A small image classifier, trained from scratch: 38949 training examples.
Rows from block 9 of a small image classifier, named by matrix and row number. Rows with one number belong to one neuron. Each number is 128 + 32 x the weight over its row's rms, rounded and kept within 0 to 255. All counts start at 0.
After each neuron's rows are labels from the 100 images, of 14976, where the neuron reaches its highest value: "responds to" is what is common among them. Only what is clearly more common there than usual is listed. The data: photos of plants, animals and fungi (iNaturalist).
# fc1: MLP up (model.blocks.9.mlp.fc1.weight, 1536x384), inputs 0-191
# fc2: MLP down (model.blocks.9.mlp.fc2.weight, 384x1536, transposed), outputs 0-191

fc1.246 [105 133 147 121 114  96  84 110 130 120 109 106  93 139 130 112 135  98  83 133  88 145 107 116 166 130  88 143 142 133 133 150 135 160 101 176  98 186 178 126 179 128 161 144 150 113 109 122 142 151 145  79  75 132 182 129 139 146  84 114 111 137 124 121  90 172 130  90  79  58 145 121 128 200 136 131 160 100 157 149 114 172 168 169  79 131  84 147 127 133 108 150 101 126 108 120  75 125 144 157 164 111  87  90 166 121  94  80 188 132 140 146 117 119 160 106 165 176 102 178 109 127 113 167 154 123 130 104 157 102 127 155 104 147 127 164 106 126 201  81 178 111 126  95 142 164 149  68 125 148 107 146 173  39 133  81 170  96 179 162 130 111 142  85  33  99 106 132 140  99 167  87 153 143 136 142 157 163  97  28  94 145  88  89 144 110 176 131 114 117  92 104]
fc2.246 [178 156 125 155 106 183 171  70 125  97 177  88  78 112 138 110  96 151  94 147  45 150 194 150 138 173 174 117 168 153 165 104 122  89 136 127 149 191 159 126 143 109 113 153  93 147 143 104 155  67 164 104 147 114  89 103 134 109  78 140 167 151 200 121 147  99 122 127 128 167 151 205  83  97 159 156 111  61 142 187 186 126 145 168 149 135 181 133 175  69  88 132 116  66 129 128  96 171 148 125 158 116  71 150 118 136 153 160 127  75 101 146 166 131 138  87 134  84 142 182  90 108 131 124 169 177 117 134 102 120 130 107 168 147 123 123 129 111 151 112 196 149 155 139 145  80 145 132 102 115  94 127 133 114  83 113 127 125 150 184 101 117 100 161 127 138 123 143 158 140  95  66 161 122 150 140 151 108 119 111 121 138 123 164  35 119  89 158 111  99 140 139]
responds to: class Insecta; phylum Arthropoda; order Lepidoptera; family: Nymphalidae

fc1.18 [118 148  66 151 130  88 126 103 161 122 105  98 124  87 110 188  74 104 108  98 178 132 142  79 100 135 150 132 158 139 109 135 148 115 120 177  86 107 159 145 148 105 157 202 139  98 121 102 182  98  65  93 144 157  82 165 165 130 159  84 154  96 135 152 155 131  71 163 168 135 125 180 110 126 139 142 128  97  96 125 129  87 114 116 195  78 210  56 136 123 180 128 165 181 156 124  81  82 169  88 132 114  89 113 112 157 155 141  91 120 114 105 160 156 132 196  82 126 127 114 137 100 123 107 156  90 168  74 136 188 133 112 136 105  76 140 165 135  94 115 102 124 110 175 116  68 123 108 148 129 122 132 152 172 178  98 149  63 142 132  93 116 125 125 182 123 115 152 202 103 199 125  44  97 131  68 160 126 133 154 135 136 156  91 140 111 113  92  95 155  93  68]
fc2.18 [158 124 178  99  88 157 101 160 158 132  98 134 182 123 127  90 126 176 146 145 149  97  91  64 179 171 164 109  90 152 110 143 122 137 155 139 145 157 192 146 186 132 105 130 131  98 104  75 110 141 201 148 100 150 122 107 109  89 115 217 158 151 154 126 137 122 130 175 204 150 170 104  75 126  69 109 186 177 103 104  66  94  93 181  79 150 153 137 125 104  45  90 111 161 140 118 199  71 143 159 182 145 116 129 158 122 103  85  91 133 123  69 130 104 159 105  92 147 129 157 138 164 104 100 156  92 156 133  68  82 114 121  89 176 123 146 110 173 129 111  85  89 153 115 117 151 123  98  67 177 161 169 126 128 153 124 106 170  93  91 155  99  95 152  80  79 168 124  98 114 111 118 132 130 112  71 110 221  81  99 142 129 167 146  89 176 144  97  90  66 128 115]
responds to: class Insecta; phylum Arthropoda; order Lepidoptera; family: Tortricidae

fc1.394 [ 87 111  92 115  88 161 111  87 123 162 137  43 146 135 134 162 115 109  31 132 122  62 135 139 156 173 152 132  97 102 165 160 178 121 192 165 117  82 148  48 115 129 116  96 111  82 180 111 148  95 150 114  91 104 173 164 117 201 129  64 146 130  89 142 123 154 126  97 157 122 158 184 131 145  73 153 147  50 132 122 105 105 113 150  91 141 120 183 132 129 130 168  91  83 173  93 118  79 145 192 173  87 139  71  78 113  56 169  89 109 152  75 176 168 126 120 185 170 105 120 168  59 103 127 179  93 148 149 120  94 153  50 166 154 169 169  79 120 123 104 124  84 139 171 157 112 121 114  98  97  80 146 147 143 115 119  83 150 143 119  97 138 113 117  96 140  88 151  95 130 152  99 102 113 184  82 104 133 112 167 119 116 126  93  51 136 142 104 127 133  77 111]
fc2.394 [ 89  99 106 151 187 156 100 144 128  97 170 162 153 134 119 127 148 205 121 118  83 111 152 128 176 140 155 170 182 135 127 134 125 133 154 108  94 110 146 194  97 110  50  99 172 132 118 115 122 105 166 143 146 124 141 165 154 116  45 126 102 103 163 108 160 130 128 117 130  77  96 132 151  78 135 132 131 180  89 108 195 156 124 166 145  69 143 155  50 134 144 131 137 107 112 148 103 118 121 107 193 158 188 146  79 160 154 143  95  90 132 131 133 146  71  80 143 165 129 214 139 171  78  78 168 128 198 106 106 165  81 108 172 135 193 140 109 149 102 157 121 123 149 105  93  91 118  93 100 173 177  73 156  83 153 137  74  93 148 135 135 117  81 131 126 133 127 115 206  69 143 104 108 126 132 116 129 144  85  92 126 144 136 165  86 107 145 113 157  64 119 161]
responds to: kingdom Plantae; phylum Tracheophyta; class Magnoliopsida

fc1.145 [107 166 124  40 128 120 130 168 175  94 111 100  83 118 147 170 184 134 128  84 132 123 121  86 117 175 143  92 109 125 164 105 177 153  86 104 155 183 159 153 129 127 168 162 144 151  99 134 159  91  70 129 208 159 159 159 136 157 128 128 112 156  62 157 120 145 200 120  86 155 149 104 184 153 117 122  70  76  85 107 120 181 106 166  94 148 102  73 118 120 164 156 185 117  99 157 197 113 151 105  70 128 159 163  93 170 147 103 158 117 103 118  92 125 127 127 165  65 130  88 139  95  92 180 126 115 169 130  98 105 124 129 110  70 169 108 117 108 154 138 161  98 105 132 106 106  68 131 102 127 149  86 145 131 145 158 129  46 107 142 107 142 135 166  82 139 119 175 119 159 170 113 126 142  47 159 134 130  93  91 108 116  61 193 131 124  97 154 179 111 130 124]
fc2.145 [165  93 109 126 131 144 178 120 126 200 195 155 128 112 124 159 171 111  93 160 155 140  50 157 109 136 151 136 124 108 118  96  88 128 120 117  73 144 163 152 100 124 175 126 119 154 165 173  98 120 102 231 111 103 123 156 110 110 152 118 139 124 132  97 147 135 130 107 110 135 125  88 117 164 127 205  69 115 128  90 131  89 130 106 182  66  72 143 195 147 145 106  92 142 138 140 155 153 127 113 110  99 220 140 138 110  81 211 178 198 114 124 100  78  43 168 121 121 166  88 105 135 180  92 120 204  74  41 125 129  94 132 162 181 138 154 140  82 123 104 117 154 125  98 142  91 142 150 153 108 192 122 136 116  74 136  98 172 197 129 161 128 135 137  74 150 109 105 156  87 136 131 150 135 156 124 133 162 169 114  91 103 170  93 126  88  78 116 164  94 134 109]
responds to: phylum Arthropoda

fc1.575 [100 229  92 155 112  84  92 164 216 128 115 144  73 136 116 172 110  99 123 129 148 110 123 142 112 126  53 120 206 146 117 106 144 168 150 128  72 121  93 111 155 144 150 102 110 110  76 158 182 140 124 131 156 156  82 171 170 141 176 139 137 138 133 171 128 118  87 166 143 186 130 175 134 132 123 117  89 106 101  96  92 133 178 173  90 125 214 140 109 196 175 138 145 158 172 128 138 135 143  89 131  97 154  86 157 146 206 134 142  99 119 121 124 126 125 184 107 110 107  97 205  94 135 130 132  64  99 100  74 147 134 100 137 140  99 162 179 128 102 142 148  76 159 121 176 150  97 159 177 155  76 129 170 120 137 133 133 133  81 164 121 166 108 127 195  81  88 170 146  87 139 141  67 123 153 150 153 145 103 156 141 199 134 119  95 130  91 139  85 133 120 129]
fc2.575 [136 144 147 134 140 154  85 192 179  74  98  84 149 132 167 154 118 168 179 130  88  92 161  58 174  95 153 120 140 172  94 115 130 104 161 138 138 143 131 156 165  77 100  93 117  88  94  68 164  85 162 141  72 151 129 142 131  80  87 141 151 174 176 126 102 124 107 137 171 146 139 100 177 125 115  90 104 136 127 105  62 109  93 112 140 148 141  97 148 121 111 141 135 128 148 100 188 134 189 133  69 114 100  98  79 124 141 170 147 123 111 144 124  97 177 132 175 144 152 147 195  74 127 132 149  75 137 163  85  69 129  92  50 190 184 147 104 115 141 161 138 138 127  96 110 116 110 147 107 173 171 181 117 149 144 119 135  71  67  78 164  90 104 146  77 140 159 118  85 181 125 152 163 119 115  86 146 185 115 101 137  80 151 137 122 150 166 104 105 116  35 152]
responds to: order Anseriformes; family: Anatidae

fc1.455 [145  42 100  74 191 153  99  52 106 175 130 171 119  83 123  81 147 137  46 108 127 129 169 116 116 124 178 138 100 131  89 163 186 102 133 106 157  91 151 105 110 179  64  93 165 134 106 100 171 118  94 160 124  84 123  82  96 130 133 104  49 157  82 120  88 140 129 154 144 172 146 108 120 153 133 122 134 131 164 120 112 148 123 119  80 143 136 119 153 148 108  60 162 107  77 156 159 139  69  86 139 142 149 179 143 125 159  88 135 162  77 169 104  96 104 130 189 102 170 113 139 148 112 215  50  77 166  61 121 159 123 147 142 151 130 130 101 116 139 126 112 172  82 145 138 102 113  96 146 172 171  79 137 101 114 112 122  98  96 205 118 142 141 153 141 129  78 119 149 134 110  79 151 121 151 157 140 148 119 181 101 101  93 119 159 136 124 145 161 121 101  96]
fc2.455 [141 141 124 135  88  96 157 169 111 167 161 138  84 180 138 135 178 144 118 135 162 137 147  98 129 135  79 109 143 103 171 161 103 104 128 131 129 120 112 134 146 170 123 164 113 128 105 139 147 143  99 122 117 166 103 103 179 112  38 123  36 118 190  95 110 158 134 168 105 108 161 154 123 109 150 166 106 134 111  90 185 134 165 135 128 155  85 159 110 157 164  76  67 146  84 112  72 155 161  50 121 178 199 138 122  46 128  92 145 142 130 149 187  71  91 135 196 127 121 110 136 143 145 105 125 151  92 125 107 107 146 121  58 107 157 146 143 135  98 145  88 117 129 174 172 105 158 181  23  54 166 142 108  66  97 105  93 146 179 119 157 107 140 136  10 118 163 135 129  86 182  64 112  83 120 100 134 149 131 140 178  92 134 149  81 117  46 138 140 101 143 138]
responds to: phylum Arthropoda; class Insecta; order Lepidoptera; family: Lycaenidae

fc1.58 [116 113  68 181 105 137 160 123 135 108 147 101  76 125 180 112 140 103 147 149 177 160 179 102 144  74 167  77 114 128 122 143 104 106 162 110 123 184  74 110 100 121 160 114 167  96  99 109 130 122  82 123 105 148 131 199 160 180 174 155  68 184 169  84 145 122 140 162 102 145 137  93 144 153 206 132 115 111 150 163 129 145 150 125 151 143 147 106 126 136 145 181  86 152  96  97 139  82 146 142 114 174 134 118 181 137 102 135   5  41 137  93  90 148 132 138 123 126 174 145 176 125 187 101 115 165 108 113 100 121 161 146 131 161 167 100 120  97 125 113  78 120 147 147 103 135 114 123 136 164 139 172 125 171 121 139 135 177 127 110 125  97 109 118 132 161 111 141 166  91 121 102 125 157 135  69  98  45 109 142 147  97 154 109 129 152 137 144 158 125 188 119]
fc2.58 [130 122  99 151  96 100 142 174  31 141 178 170 135 158 169  77 121 136 118 102 135  94 173  32 137 114 174 137  93  93 191 144 141 158 124 212 150 122 134 198 179 171  94 116 104  95  75 142 133 148 162 127 154 109 107 119 146 141 107 146  57 195  98 161  89 112 164  82 173 139 136 196 119 187 109  68 102 137  99 125 111 166 167 126 156 178  92 113  83 164 113 102 140  89  85 132 140 178 194  98 136 130 128 146  89  95 160 100 182 190 137 191 132  70 145 149 104  87 108 174 148  89 152  86 175 149 102 176 128 157 128  99 137 116 112 131 116 103 138 147 116 154 128 130 109 122 118 132 102 153 190  97 189 105 115 100 122 106 142 154 134  93 131 134 127 128  90 132 160 122 160 135 133  55 140  95 141  95 142 118 164 161 136 128 172  73 147 154  97 141  69 135]
responds to: kingdom Plantae; phylum Tracheophyta; class Magnoliopsida

fc1.76 [125 156  98 132 109 119 167 141 106 153  81 128 171  99 104 113 101 183  89  78 122 110 115  85 141 114  62 166  66 105 113 146  85 119  91 163  72  81 132  48  80 115 139 107 127 147 100  73  94 183  93 122  99 110  72 108 152 120 156 149 106 130 102 181 131 151 152  99 122 172 116 141 148 187 121  90 159 122 165 172  88 232 143 136 124  87 154  93 121 146 103  53 160 148  63  78 126 143 123 123 127 154 170  91 154  83 100 105 141 112 124 124  36 104 146 143  97 109 110  86 151 191  92 120 148  63 206 172 132 117 124 117 113 164 172 144 166 162 143 133 164 154  70 133  63 171 102 133 141 133 147 131 213 135 131  91 145  95 125  74 203 131 125 161 133 112 107 145 193 130 101 132  69 134 177 172 150 117 109 131 136 121 178 148 141 130  85 152 144 165 154 184]
fc2.76 [163 109  83 157 147 100 182  81 131 155 159 130 138 175 173 122 103 233 121 143 136  94 106 104 214 170  87 135 122 111 149 129 168 161  97 144 132 153 143 169 156 139  72  97 169 134 170 123 108 173  30 163 110 154 139 163  86  96  98 158 162 127 108 109  61 131 126 161 156 144  95  86  91 110 114  78 148 127 137 134 159 163 121 168  81 158 147 112 115 111  74  87 135 163  81 141  78  77 174 152 112 171 150 109  94 108 175  91 148 164  99 121 107 122 124 132  88  63 141 150 165 179 113 154 161 190 136  76 127 122 141 141 148 139 112 187  87 131 175 102  97  84  95 143 163 163  96  92  84 146  97 144 129  84 109 104  90  96 110 117 122 181 136 144 110 140 145 112 103 120 155 134 138 112 115 100 164 186  57  89  98 152 145 119 109 115 144 112  83  81 104 117]
responds to: class Insecta; phylum Arthropoda; order Lepidoptera; family: Nymphalidae

fc1.384 [102 152 162 152 118 166 120 101 115 138  91  80 148 154 161 196 113 118  77 120 161  86  89 171 131 128 125 135 118 150 124 165 129 144 193 151  93 110 116 125 134 186 122 168 103 117  45 128 142 163 179 101 119 169 173 132 121 125 143 137 123 129 171 150  72 116 115  80  97 135 150 127 104 118 130  98  98 112 135  97 105 131  98 121 151 105 118 209 109 108 179 130 107  54  87 166  85 129 103 129 115  74 143 150 197 122 157 181 135  86 140 186 134 186 167  97 220 149 108 118 167  78 138 111 163 130 166  80 104  56 172 107 162  81 111 161 141 106 178 101 142 133 145 182 184 140 121 116 157  97 150 136 142  93 135 112 112  85 119 123  82 157  98 113 135 134  96 124 108 137  93 144  84 165 148 140 156 144  96 104 172 141 133  67 122 129  56  87 186 168 153 126]
fc2.384 [119 110 162 135 175 178 143 148 173 152 132 126  93  96 148 114 123 162 119 121  74 159 177 174 196 117 144 115 125 115 163 149 134  55 105 144  77 136 149  98 125 138 122 141 111 144  68 154  89  75 189 114 135 146  97 150  81 106  50  67 140 144 171 123  94 106 107 146 146 113 112 123 169  65 128 128 133  65 123  32 139  48 110 110 208 171 141 122 122 129 118 146 141 118 124 142 100 140 117  88 123 113 126 124  39 146 101 122 136 170 162  92 167 154 142  89  71 126  83 153 140 187 115 124 203 140 170 182 116 186 133 119 196 138  94 132  89 154 157 146 109  99 118 157 161 124  95  68 179  66 113 179 154 111 105  95 133  99 129 146 129 111 130 156 139  84 124 105 122 149 118  63 158 104 172 182 143 134 124 141 143 107 169 143 163 113 135 101 106 136 178 116]
responds to: class Insecta; phylum Arthropoda; order Coleoptera; family: Coccinellidae

fc1.96 [ 77 124 134  72 144  90 144 111 126  88 128  98  94  86  60 150 150 162 146 130 148 132 138 143 118 139  78 101 136 114  82 123 165 157 144  98 150 144 118 112 143 160 144 193 199 137 146  74 153 156 183  75 107 110 175  63 160 123  64 124 138 133  67 119 132 148 178 126 107  95 149 104 115 113 120  47 149  69 105 154 124 149 167 144 108 129  85 123  97 176 113 154 108 126 152 166 101  93 149 128 108 156 106 111 140  92 152 112 127 136 120 173 144 121  81  88  83 134  97 136  56 148 115  78 159  98 194 110 129 176  91 105 134  81 139 142 138 155 103 140 119 129  93 110 119 140  90  97 148 110 113  97 156 128 146  90 157  36 127 109  84 138 108 146 167 120 190 145 119 162  90 111 146  92  70 202 125  91 234 131 101  82 190 173 139 117  77 167 162 172 119 110]
fc2.96 [116 166 111 159 141 133 141 137 120 129  90 103 106 218 175 144 137  76 101 103 190  74 181  90  50 109 149  92  87 183 163  71 108  84 113 142 149 170 105 132 182 116 129 158 162 127 176 157 134 133 108 116  95 116  97 120 161 160  83 100  85 173 134 160  84 216 113 159  79 129 130 149  74 178 143 137  94 176 145 116 172 178 179 137 104 124 141  75 144 127 103 149 151 140  96  95 137 140  98  89 121 168 208 149  92 107 139 136 168  87 164 121 117 121  89 147 131 132 123  87 156 114 195 119 157 109  92  49 128  72 111 134 144  44 176 124  83  59 113 124 166 137 116 182 142 142 139  96 130  93  72 188 135 118  78 145 116 110 174 131 111  76 109 140 167 163 135  88 118 141 210 128 114 132 110 134 131 168 147 107 160  92 185 136 130 135 137 108 119 127 102 110]
responds to: class Insecta; phylum Arthropoda; order Lepidoptera

fc1.81 [159 119 140 110  89  64 141 162 100  73 103 193 134 121 114 154 144 154  83 103 115  48 168  81 126 156 140 134 132 148  93 179 135  89  93 137 160 124 140 187 111 128 118  98 131  97  93 167  99 103 118 113 104 104 106 182 156 166 136 151  85 150  99 208 155 132 121 154 153 188  71  94  88 142  76 121 110  92 111 107  98 153 115 144 150 112 126 163 160 150 153 106  76 117 157  73 172 172 137 154 136 136 138 145 145 153  98 142 140 205 194 191 151 100 165 159 101 150 107 150 159 199 106 105 110 131 154 117 161  99 117  87  54 164 116 150  96 182  96 121 172 112 138 116 151 119 102 160 127 186  72 152 131  93 131  93 111  87 161 115  47  99 115 181 138 201  65 173  95 104 165 112 121  70 135  76  84 135 140 144 106 130 122 141 138 115 114 190 107 129 122  87]
fc2.81 [130 138 183 125 136 120 102 162 120 129 103  98 138 176 164  99 127 158  97  91 171 130 131 114 135  98  86 128 116  98  93 125 140  72  97  76  89  69 129  98 137 204  75 114  85 127 136  60 156 160 194 127 186  97 144 105 145 125  97 115 157 168 147 141  77  79 100 175  88 129 155  88  56  92  86 150 108 102  84 136 103  99 120  97 165 122  98  86 194 115 140  95 182 176 138  94 120 134  95 145  96 154 132 111 143 122 109 109 151 123 160 127 103  84 119 117 123 109 148 105 155 118 146 185 120 177 154 151  78 156  59 111  90 161 123 106 112  96 130 110 103 129 169 134 133 102 129 127  94 156 149  86 139  99 156 143 137 168 122 148 116  99  99  95 158 166 168  55  93 166 129 124 122 183 120 107 108 132 135 174 138 135 125  86 232  52 168 101 108 194 134 134]
responds to: order Anseriformes; family: Anatidae

fc1.564 [144 146 106 109 145 121 114  68 179 104 124 110 156  88  85 154 118  90 114 176  45 160 143 145 173 114  92  42  80 203 134 102 114 158  92 107 124 123 123  55  93 105  53 169 133  62 157 109 149  66 150  74 108  94 103  96 183  94 121 108 111  80 145 117  99 116 104 101 104  85 127 114 106 129  98  97 122 123 138  77 130 182 126  99  94 105 148  90 147 108 143 149 127 107  98 100  98 165 116 161 140 118  83 137  96 125 114  93  78 108 117 190 153  93 163 131 141 107  61  56 113 127 163  97 122 115 162 111 106 110 125 108 183 130 146 113 147 144 114  77 125  89 174 116 154 130 160 160 155 157 109 140 125 123 134 206 135  81  57 106  83 117  97 154  54 116 138 114 115  89 183 122 110 133 139 123 125 130 148 147 129  93 186 144 134 164 133 123  91 129 102 136]
fc2.564 [140 133 209  84 144 112 134 173 138 137 162 180 180 120 113 173 103 125 100 142  88 163 135 100 105  95 194 111 160 137 171 136 138 119 201 100 128 136  76 181 102 137 104 140 109 155  30 123 131 134  78  96 128 111 113 122 127 147 142 125 116  71  84 104 160 155 194 213 113  70 113 101 180 117 211 138 124 182 115  79 135 145 103 125 126 152 140  53 138 150 138 143 115 120 119 108  82 102 184 165 112 185 129 159  66 142 120 166 132 134  99 106 127 141 166 176 142 147  63 112 108 144 133 151 156  78 128 132 139  92 118  86 164 150 173 146 175 113 116  98 196  89 159  91 169 188 141 103  68 176 203 115 153 119 118 119 129 171 160 146 122 124 137 164 125 151  89 120 174  97 152 124 143 151  72  94 109 122 129 125 188 156 147  85 110 120 113 117 131 167 103 120]
responds to: class Insecta; phylum Arthropoda

fc1.489 [146 115 114  87 130 111 120 125 146 137 100  99 145 111 125 156  74  85 147 120  96 150 112 175 141 115 195 123 117 142 153 136 147 123 154  85 162  99 123 126 126  89 134  89 159  58  72 124 107 132  55 164 140 144 142 126 110 186 142 111 110 119  80  65 105 152 149 133 132 129  81 124 113 124  77 125 104 145 116 145 125 147 115 151 147 145 172 128 209 125 153 109  39 136 202  48 108 187 135 125 121 125  95 152 118 151  47 105 147 155 129 146 120 163 108 151 139  87 132 159 147  22  85 133 158  82 121 162 124 141  93 121 107  97 100 135 134 111 128 153 173 127 157 154 119 142 111 167 155  82 159 196 161 102 152 112  60 110 165 156 118 106  76 122 168 170  93 116  93 160 125 136 122 113 178  70 108 145 111 147 132 233 168 181 174 129  97 115 147 151 126 108]
fc2.489 [107 129 115 133 229 102 109 150 172 128 116 106  99  61 132 132 150 102  73 147 157  83 112 123 138 179 205 140 143 175  66 138 123 136 104 161 121 117 117 134 161  68 135 107 157  89 101 129 126  72  87  48 149 111 107 175 134 118  92 107 135 159 136 131 156  80  76  50 105 131 136 133 138 107  93  95 209 121 134 128 181 147 160 109 101 140 121 155  55 153 187  92 123  70 113  98 163 117 155 144  94 173 114 100  64 124 114  89 156 104 108 171 125 106 131 110 189 126 129 131 122 128  88 119 146  99 149 146 109 144 102  58 117 129 135 178 157  88 144 166  96 166 150 114 108 167 138 140 154 120 187  98  84  98 158  98 167 112 150 134 127 133 122  92 134 134  61 113  90 124 151 120 122 119 193 135  51 152 158  89 111 131 174 131 171 192 159  79 121 136  63 154]
responds to: order Anseriformes; family: Anatidae

fc1.667 [104 133  87 179 132 106 103  71 145 143  91 138 129  86 155 210  79  70 150 116 174 128 142  93 101  80 122 142 183 107 100 132 140 145 113 159  90 120 139 119 122 151 159 201 123 125  86  91 151 113  99  80 136 135 104 200 135 132 191 101 108  90 137 147 166 111  86 127 160 105 137 190 137 111 142 145 137  87  94 128 133  88 103 120 163 114 219  72 110 159 118 104 151 191 163 136  96  73 173 134 136 147 104 121 111 160 136 122  92 159 136  92 157 146 137 128  50 102  67 111 140  71 102 114 152  97 170  88 111 150 110 116 153  98  50 139 158 121 121 131  76 107 152 143 113  93 125  86 144 158 128 131 107 156 146  82 137  95 141 142  89 106 166 100 143 148  94 136 161  87 192 162  82  96 117  79 104  80 140 166 128 163 134 107  93 125  77 104  77 165 126  89]
fc2.667 [153 123 136 140  85 183  90 189 150 126 110 132 139 112 153 135 111 174 157  90 162 134  80  81 204 150 134 112  46 161  72 145 133 133 172 146 127 147 169 136 150 149 143 127 117  80 127  78 120 124 138 156 111 151 139  99  96  89 148 214 138 157 136 134 189 135  91 113 203 158 150  82  81 123  92  81 166 186 108 146  91  52 128 166  71 134 160 149 164  99  78 112 142 199 125  92 173  34 144 163 181 136 110 135 170 153 129  96  79 176  55  76 176 123 149 135  95 136 167 133 158 150  81 113 122  99 153 166  40  85 116 133 114 157 149 109 117 148 126 132 131 101 131 138 121 171 119  95 126 163 147 155 125 160 179  88 137 169  87  62 112 109 117 172 118  81 175 128  74 124 128 118 104  91  76 117 154 177 125 113 139 112 177 178  99 182 125 104  85 112  77  85]
responds to: phylum Arthropoda; class Insecta; order Lepidoptera; family: Tortricidae

fc1.6 [111 126 159 164 104 138 149  95 142 190 176 118 139 103 172 128  93 144 128 143 132  72 131 117 165 102 119  99 113 122 122 128 187  88 165 115 105 110 220 166 108  76 166  65 186 131  96 165  79 101 101 149  94 134 141 121 170 182 153 124 108 149 103  71 181 152 123 117 162 157 144 112 105 177 151 135 130 190 129 179  87 133 158 206 173 120 141 122  97 111 136 117 157 128  93  72 154 154 110 131 143  80 226 122 101 118 123 151 177 140 135  71 202 144 167 113  71 124 119 108 133  80 121 142  93  61 121 112 186 142 145 123 158 155  97 112 190 120 142  70 161 106 116 124 112 133 167  97 150 118 182 158 125 122 127 128 131 131 119 105  84 184 155 124  95  86 153 120 104 118 133 141 100 129 145 145 115 108 105 107 146 195 121 165 131 124 134 136 103 123  82 132]
fc2.6 [ 98  22 117 120 159 119 103 155 181  96 135 151 124 116 106 125  75 122 123  59 160 115 137 133 139 123 137  81 134  63 147  98 161 156  97 118  97  91 171 120 137 104 128 103 101 116 132 139 135 139  79 101 126 110 112 119  73  28 188 172 164 160  78 134  90  88  59  99 167  96 155 123 156  86 153 205 131 176 137 160 148  76 122  89 115 165 162 162 167 104 137 136 157 124 180 176 101 141  83 142 150 118 110  99 167 119 182 138  70 197 119 144 150 106  80  95  90 147 137 171 139 139 139 114 101 138 132 148  78 131 119 147 154 183 126 126  72 140  55 104 136 150 142  98 153 131 129 113 185 112 161 162  93 178 114 141  98 166 176 199 145 165  94 112 204  82 143 126 102 128 108  86 138 152 160 136  92  93 137 149 138 129 130 146 148 119  94 108 125 115 168 136]
responds to: phylum Arthropoda; class Insecta; order Lepidoptera

fc1.5 [126 183 100 126 149 124 155 114 224 139 193 139 150 113 138 100 132 146 150 127 138  89 121 112 120 115 147 139 123 134 157 185 154 146 150 104 119 112  68 172 198 139 146 161 122 165 140 168 134 163 111 132 137 133 102 112 175 110 122 165  44 107  94 130  94 145 115 142 193 148 158 126  91 140 111  94 149 119 104 142 171 143 123 126 132 151 129  72  75 152 130 112 113 191  95  78 142 125 120 125 162 147 123 143 138 188 139 101  42 147  97 132 113 100  96 147  95 109 156 167 119 173 181 129 114 213 147 137 131 121 138 147 168 124 180 167 159 134  92 104 108 100 128 161  98 119 117 115 134 162 110 140 141 105 117 149 171  93  91 152 117 141 121 111 138 128 165 114 175 121  85 140  82 166  57  55 106 113  55  99 200 167 163 142 201 192 146 133 141 143 208 146]
fc2.5 [ 71 122 175 104  99 155  76 154 138 113 184 156 193 152 135 107 115 106 122  76 124 144 128  89 142  93  83 100 159  93 141 111 100 190 110  97 125  69 112 157 163 147 154 130 137 148  63 121  99 112 106  73 143 112 121 114 106 142  68 141  68 100 116  88 161 145 133  90 134  77 125 145  78  99 114 147 185 112 108 118 183 144 130 110 157 135  74 170 121 174 156  61 165 136 112 191 138 143 119  61 135 115 191 146 124  97 139 125 116 118 169 105 137  86 112 173 162 131 140 156 177 137 123  61 126 124 164 150 122 132 104  86 141 142 183 136 146 141 162 147  56 126 121  78 121 157 106 124 124 160 132 143  92 139 147 144 151 142 125 129 163 129 164  85  99 137 116 173 142 110 176 158  94 101 123 128 126 158 180 116  98 110 136 112 154 169 135 165 118 104  72 164]
responds to: kingdom Plantae; phylum Tracheophyta; class Magnoliopsida

fc1.243 [140 137 146  91 126   8 126  95  79 136 149 122 147 144  94 120  83 165 124  96 112 121  74  91 152 137 111 126 112 106  79 159  95 129 135 156 166 119 131 100 137 112 114 178  99 147 108 125 125 198 100 122  78 143 112 117 132 147  64 139  99 153  78 174 121 128 167 182 106 123 112  67 140 210 155 142 123 171 108 174 109 184  94 141 122 142 166  98 123 170  76  74 136 159 123 124 146 172 122 183  91 155 182 180 159 120 165 115 108 108 109 122  58 139 126 118 144 166  90 126 129 213 106 158 138  29 155 122 144 118 127 167 121  88 133 166 132 127 166 112 105 139 104 122 116 156 160 132 122 131 135 146 175  94 157  95 140  58 156 105 142 142 158 103  86  99 126 118 189  87 156 145 133 112 110 141 148 160 128 140 113 144 145  83 128 161 102 100 138  95  88 133]
fc2.243 [138  86  96 150  91 178 159  82 126 148 157 125 135 152 164  90 105 169 135 167 137 112 152  81 178 179 136 165 134 119 178 115 121 110 116 120 185 148 140 168 145 162 126 115 150 161 183 100 135 177 119 109 137  85 172 121 137 139 117 193 163 187 138 130 101 177 157 120 114 179 156 122  31 159 161 135 135 125 127  87 142 140 135 104  66 151 181 117 144 126  95 134 141 124 125 143  99 157 114 140  92 193 128 126 135 133 213 138  94 154 115  91 122 118 133  81 149  78 161 177 149 127 119 125 165 151  92 104 123 155 189  88 164 184 136 155  87  70 164 106 139 110 109 110 117  96 130  96 109 130 136 167 139 193  88 142  90  79  67 161 120  90 113 183 162 121  92 128 144 153 207 144 104 111 127 172 104 167  91  95 152 102 167 134 142 124 149 132 148 136  86 119]
responds to: class Insecta; phylum Arthropoda; order Lepidoptera; family: Nymphalidae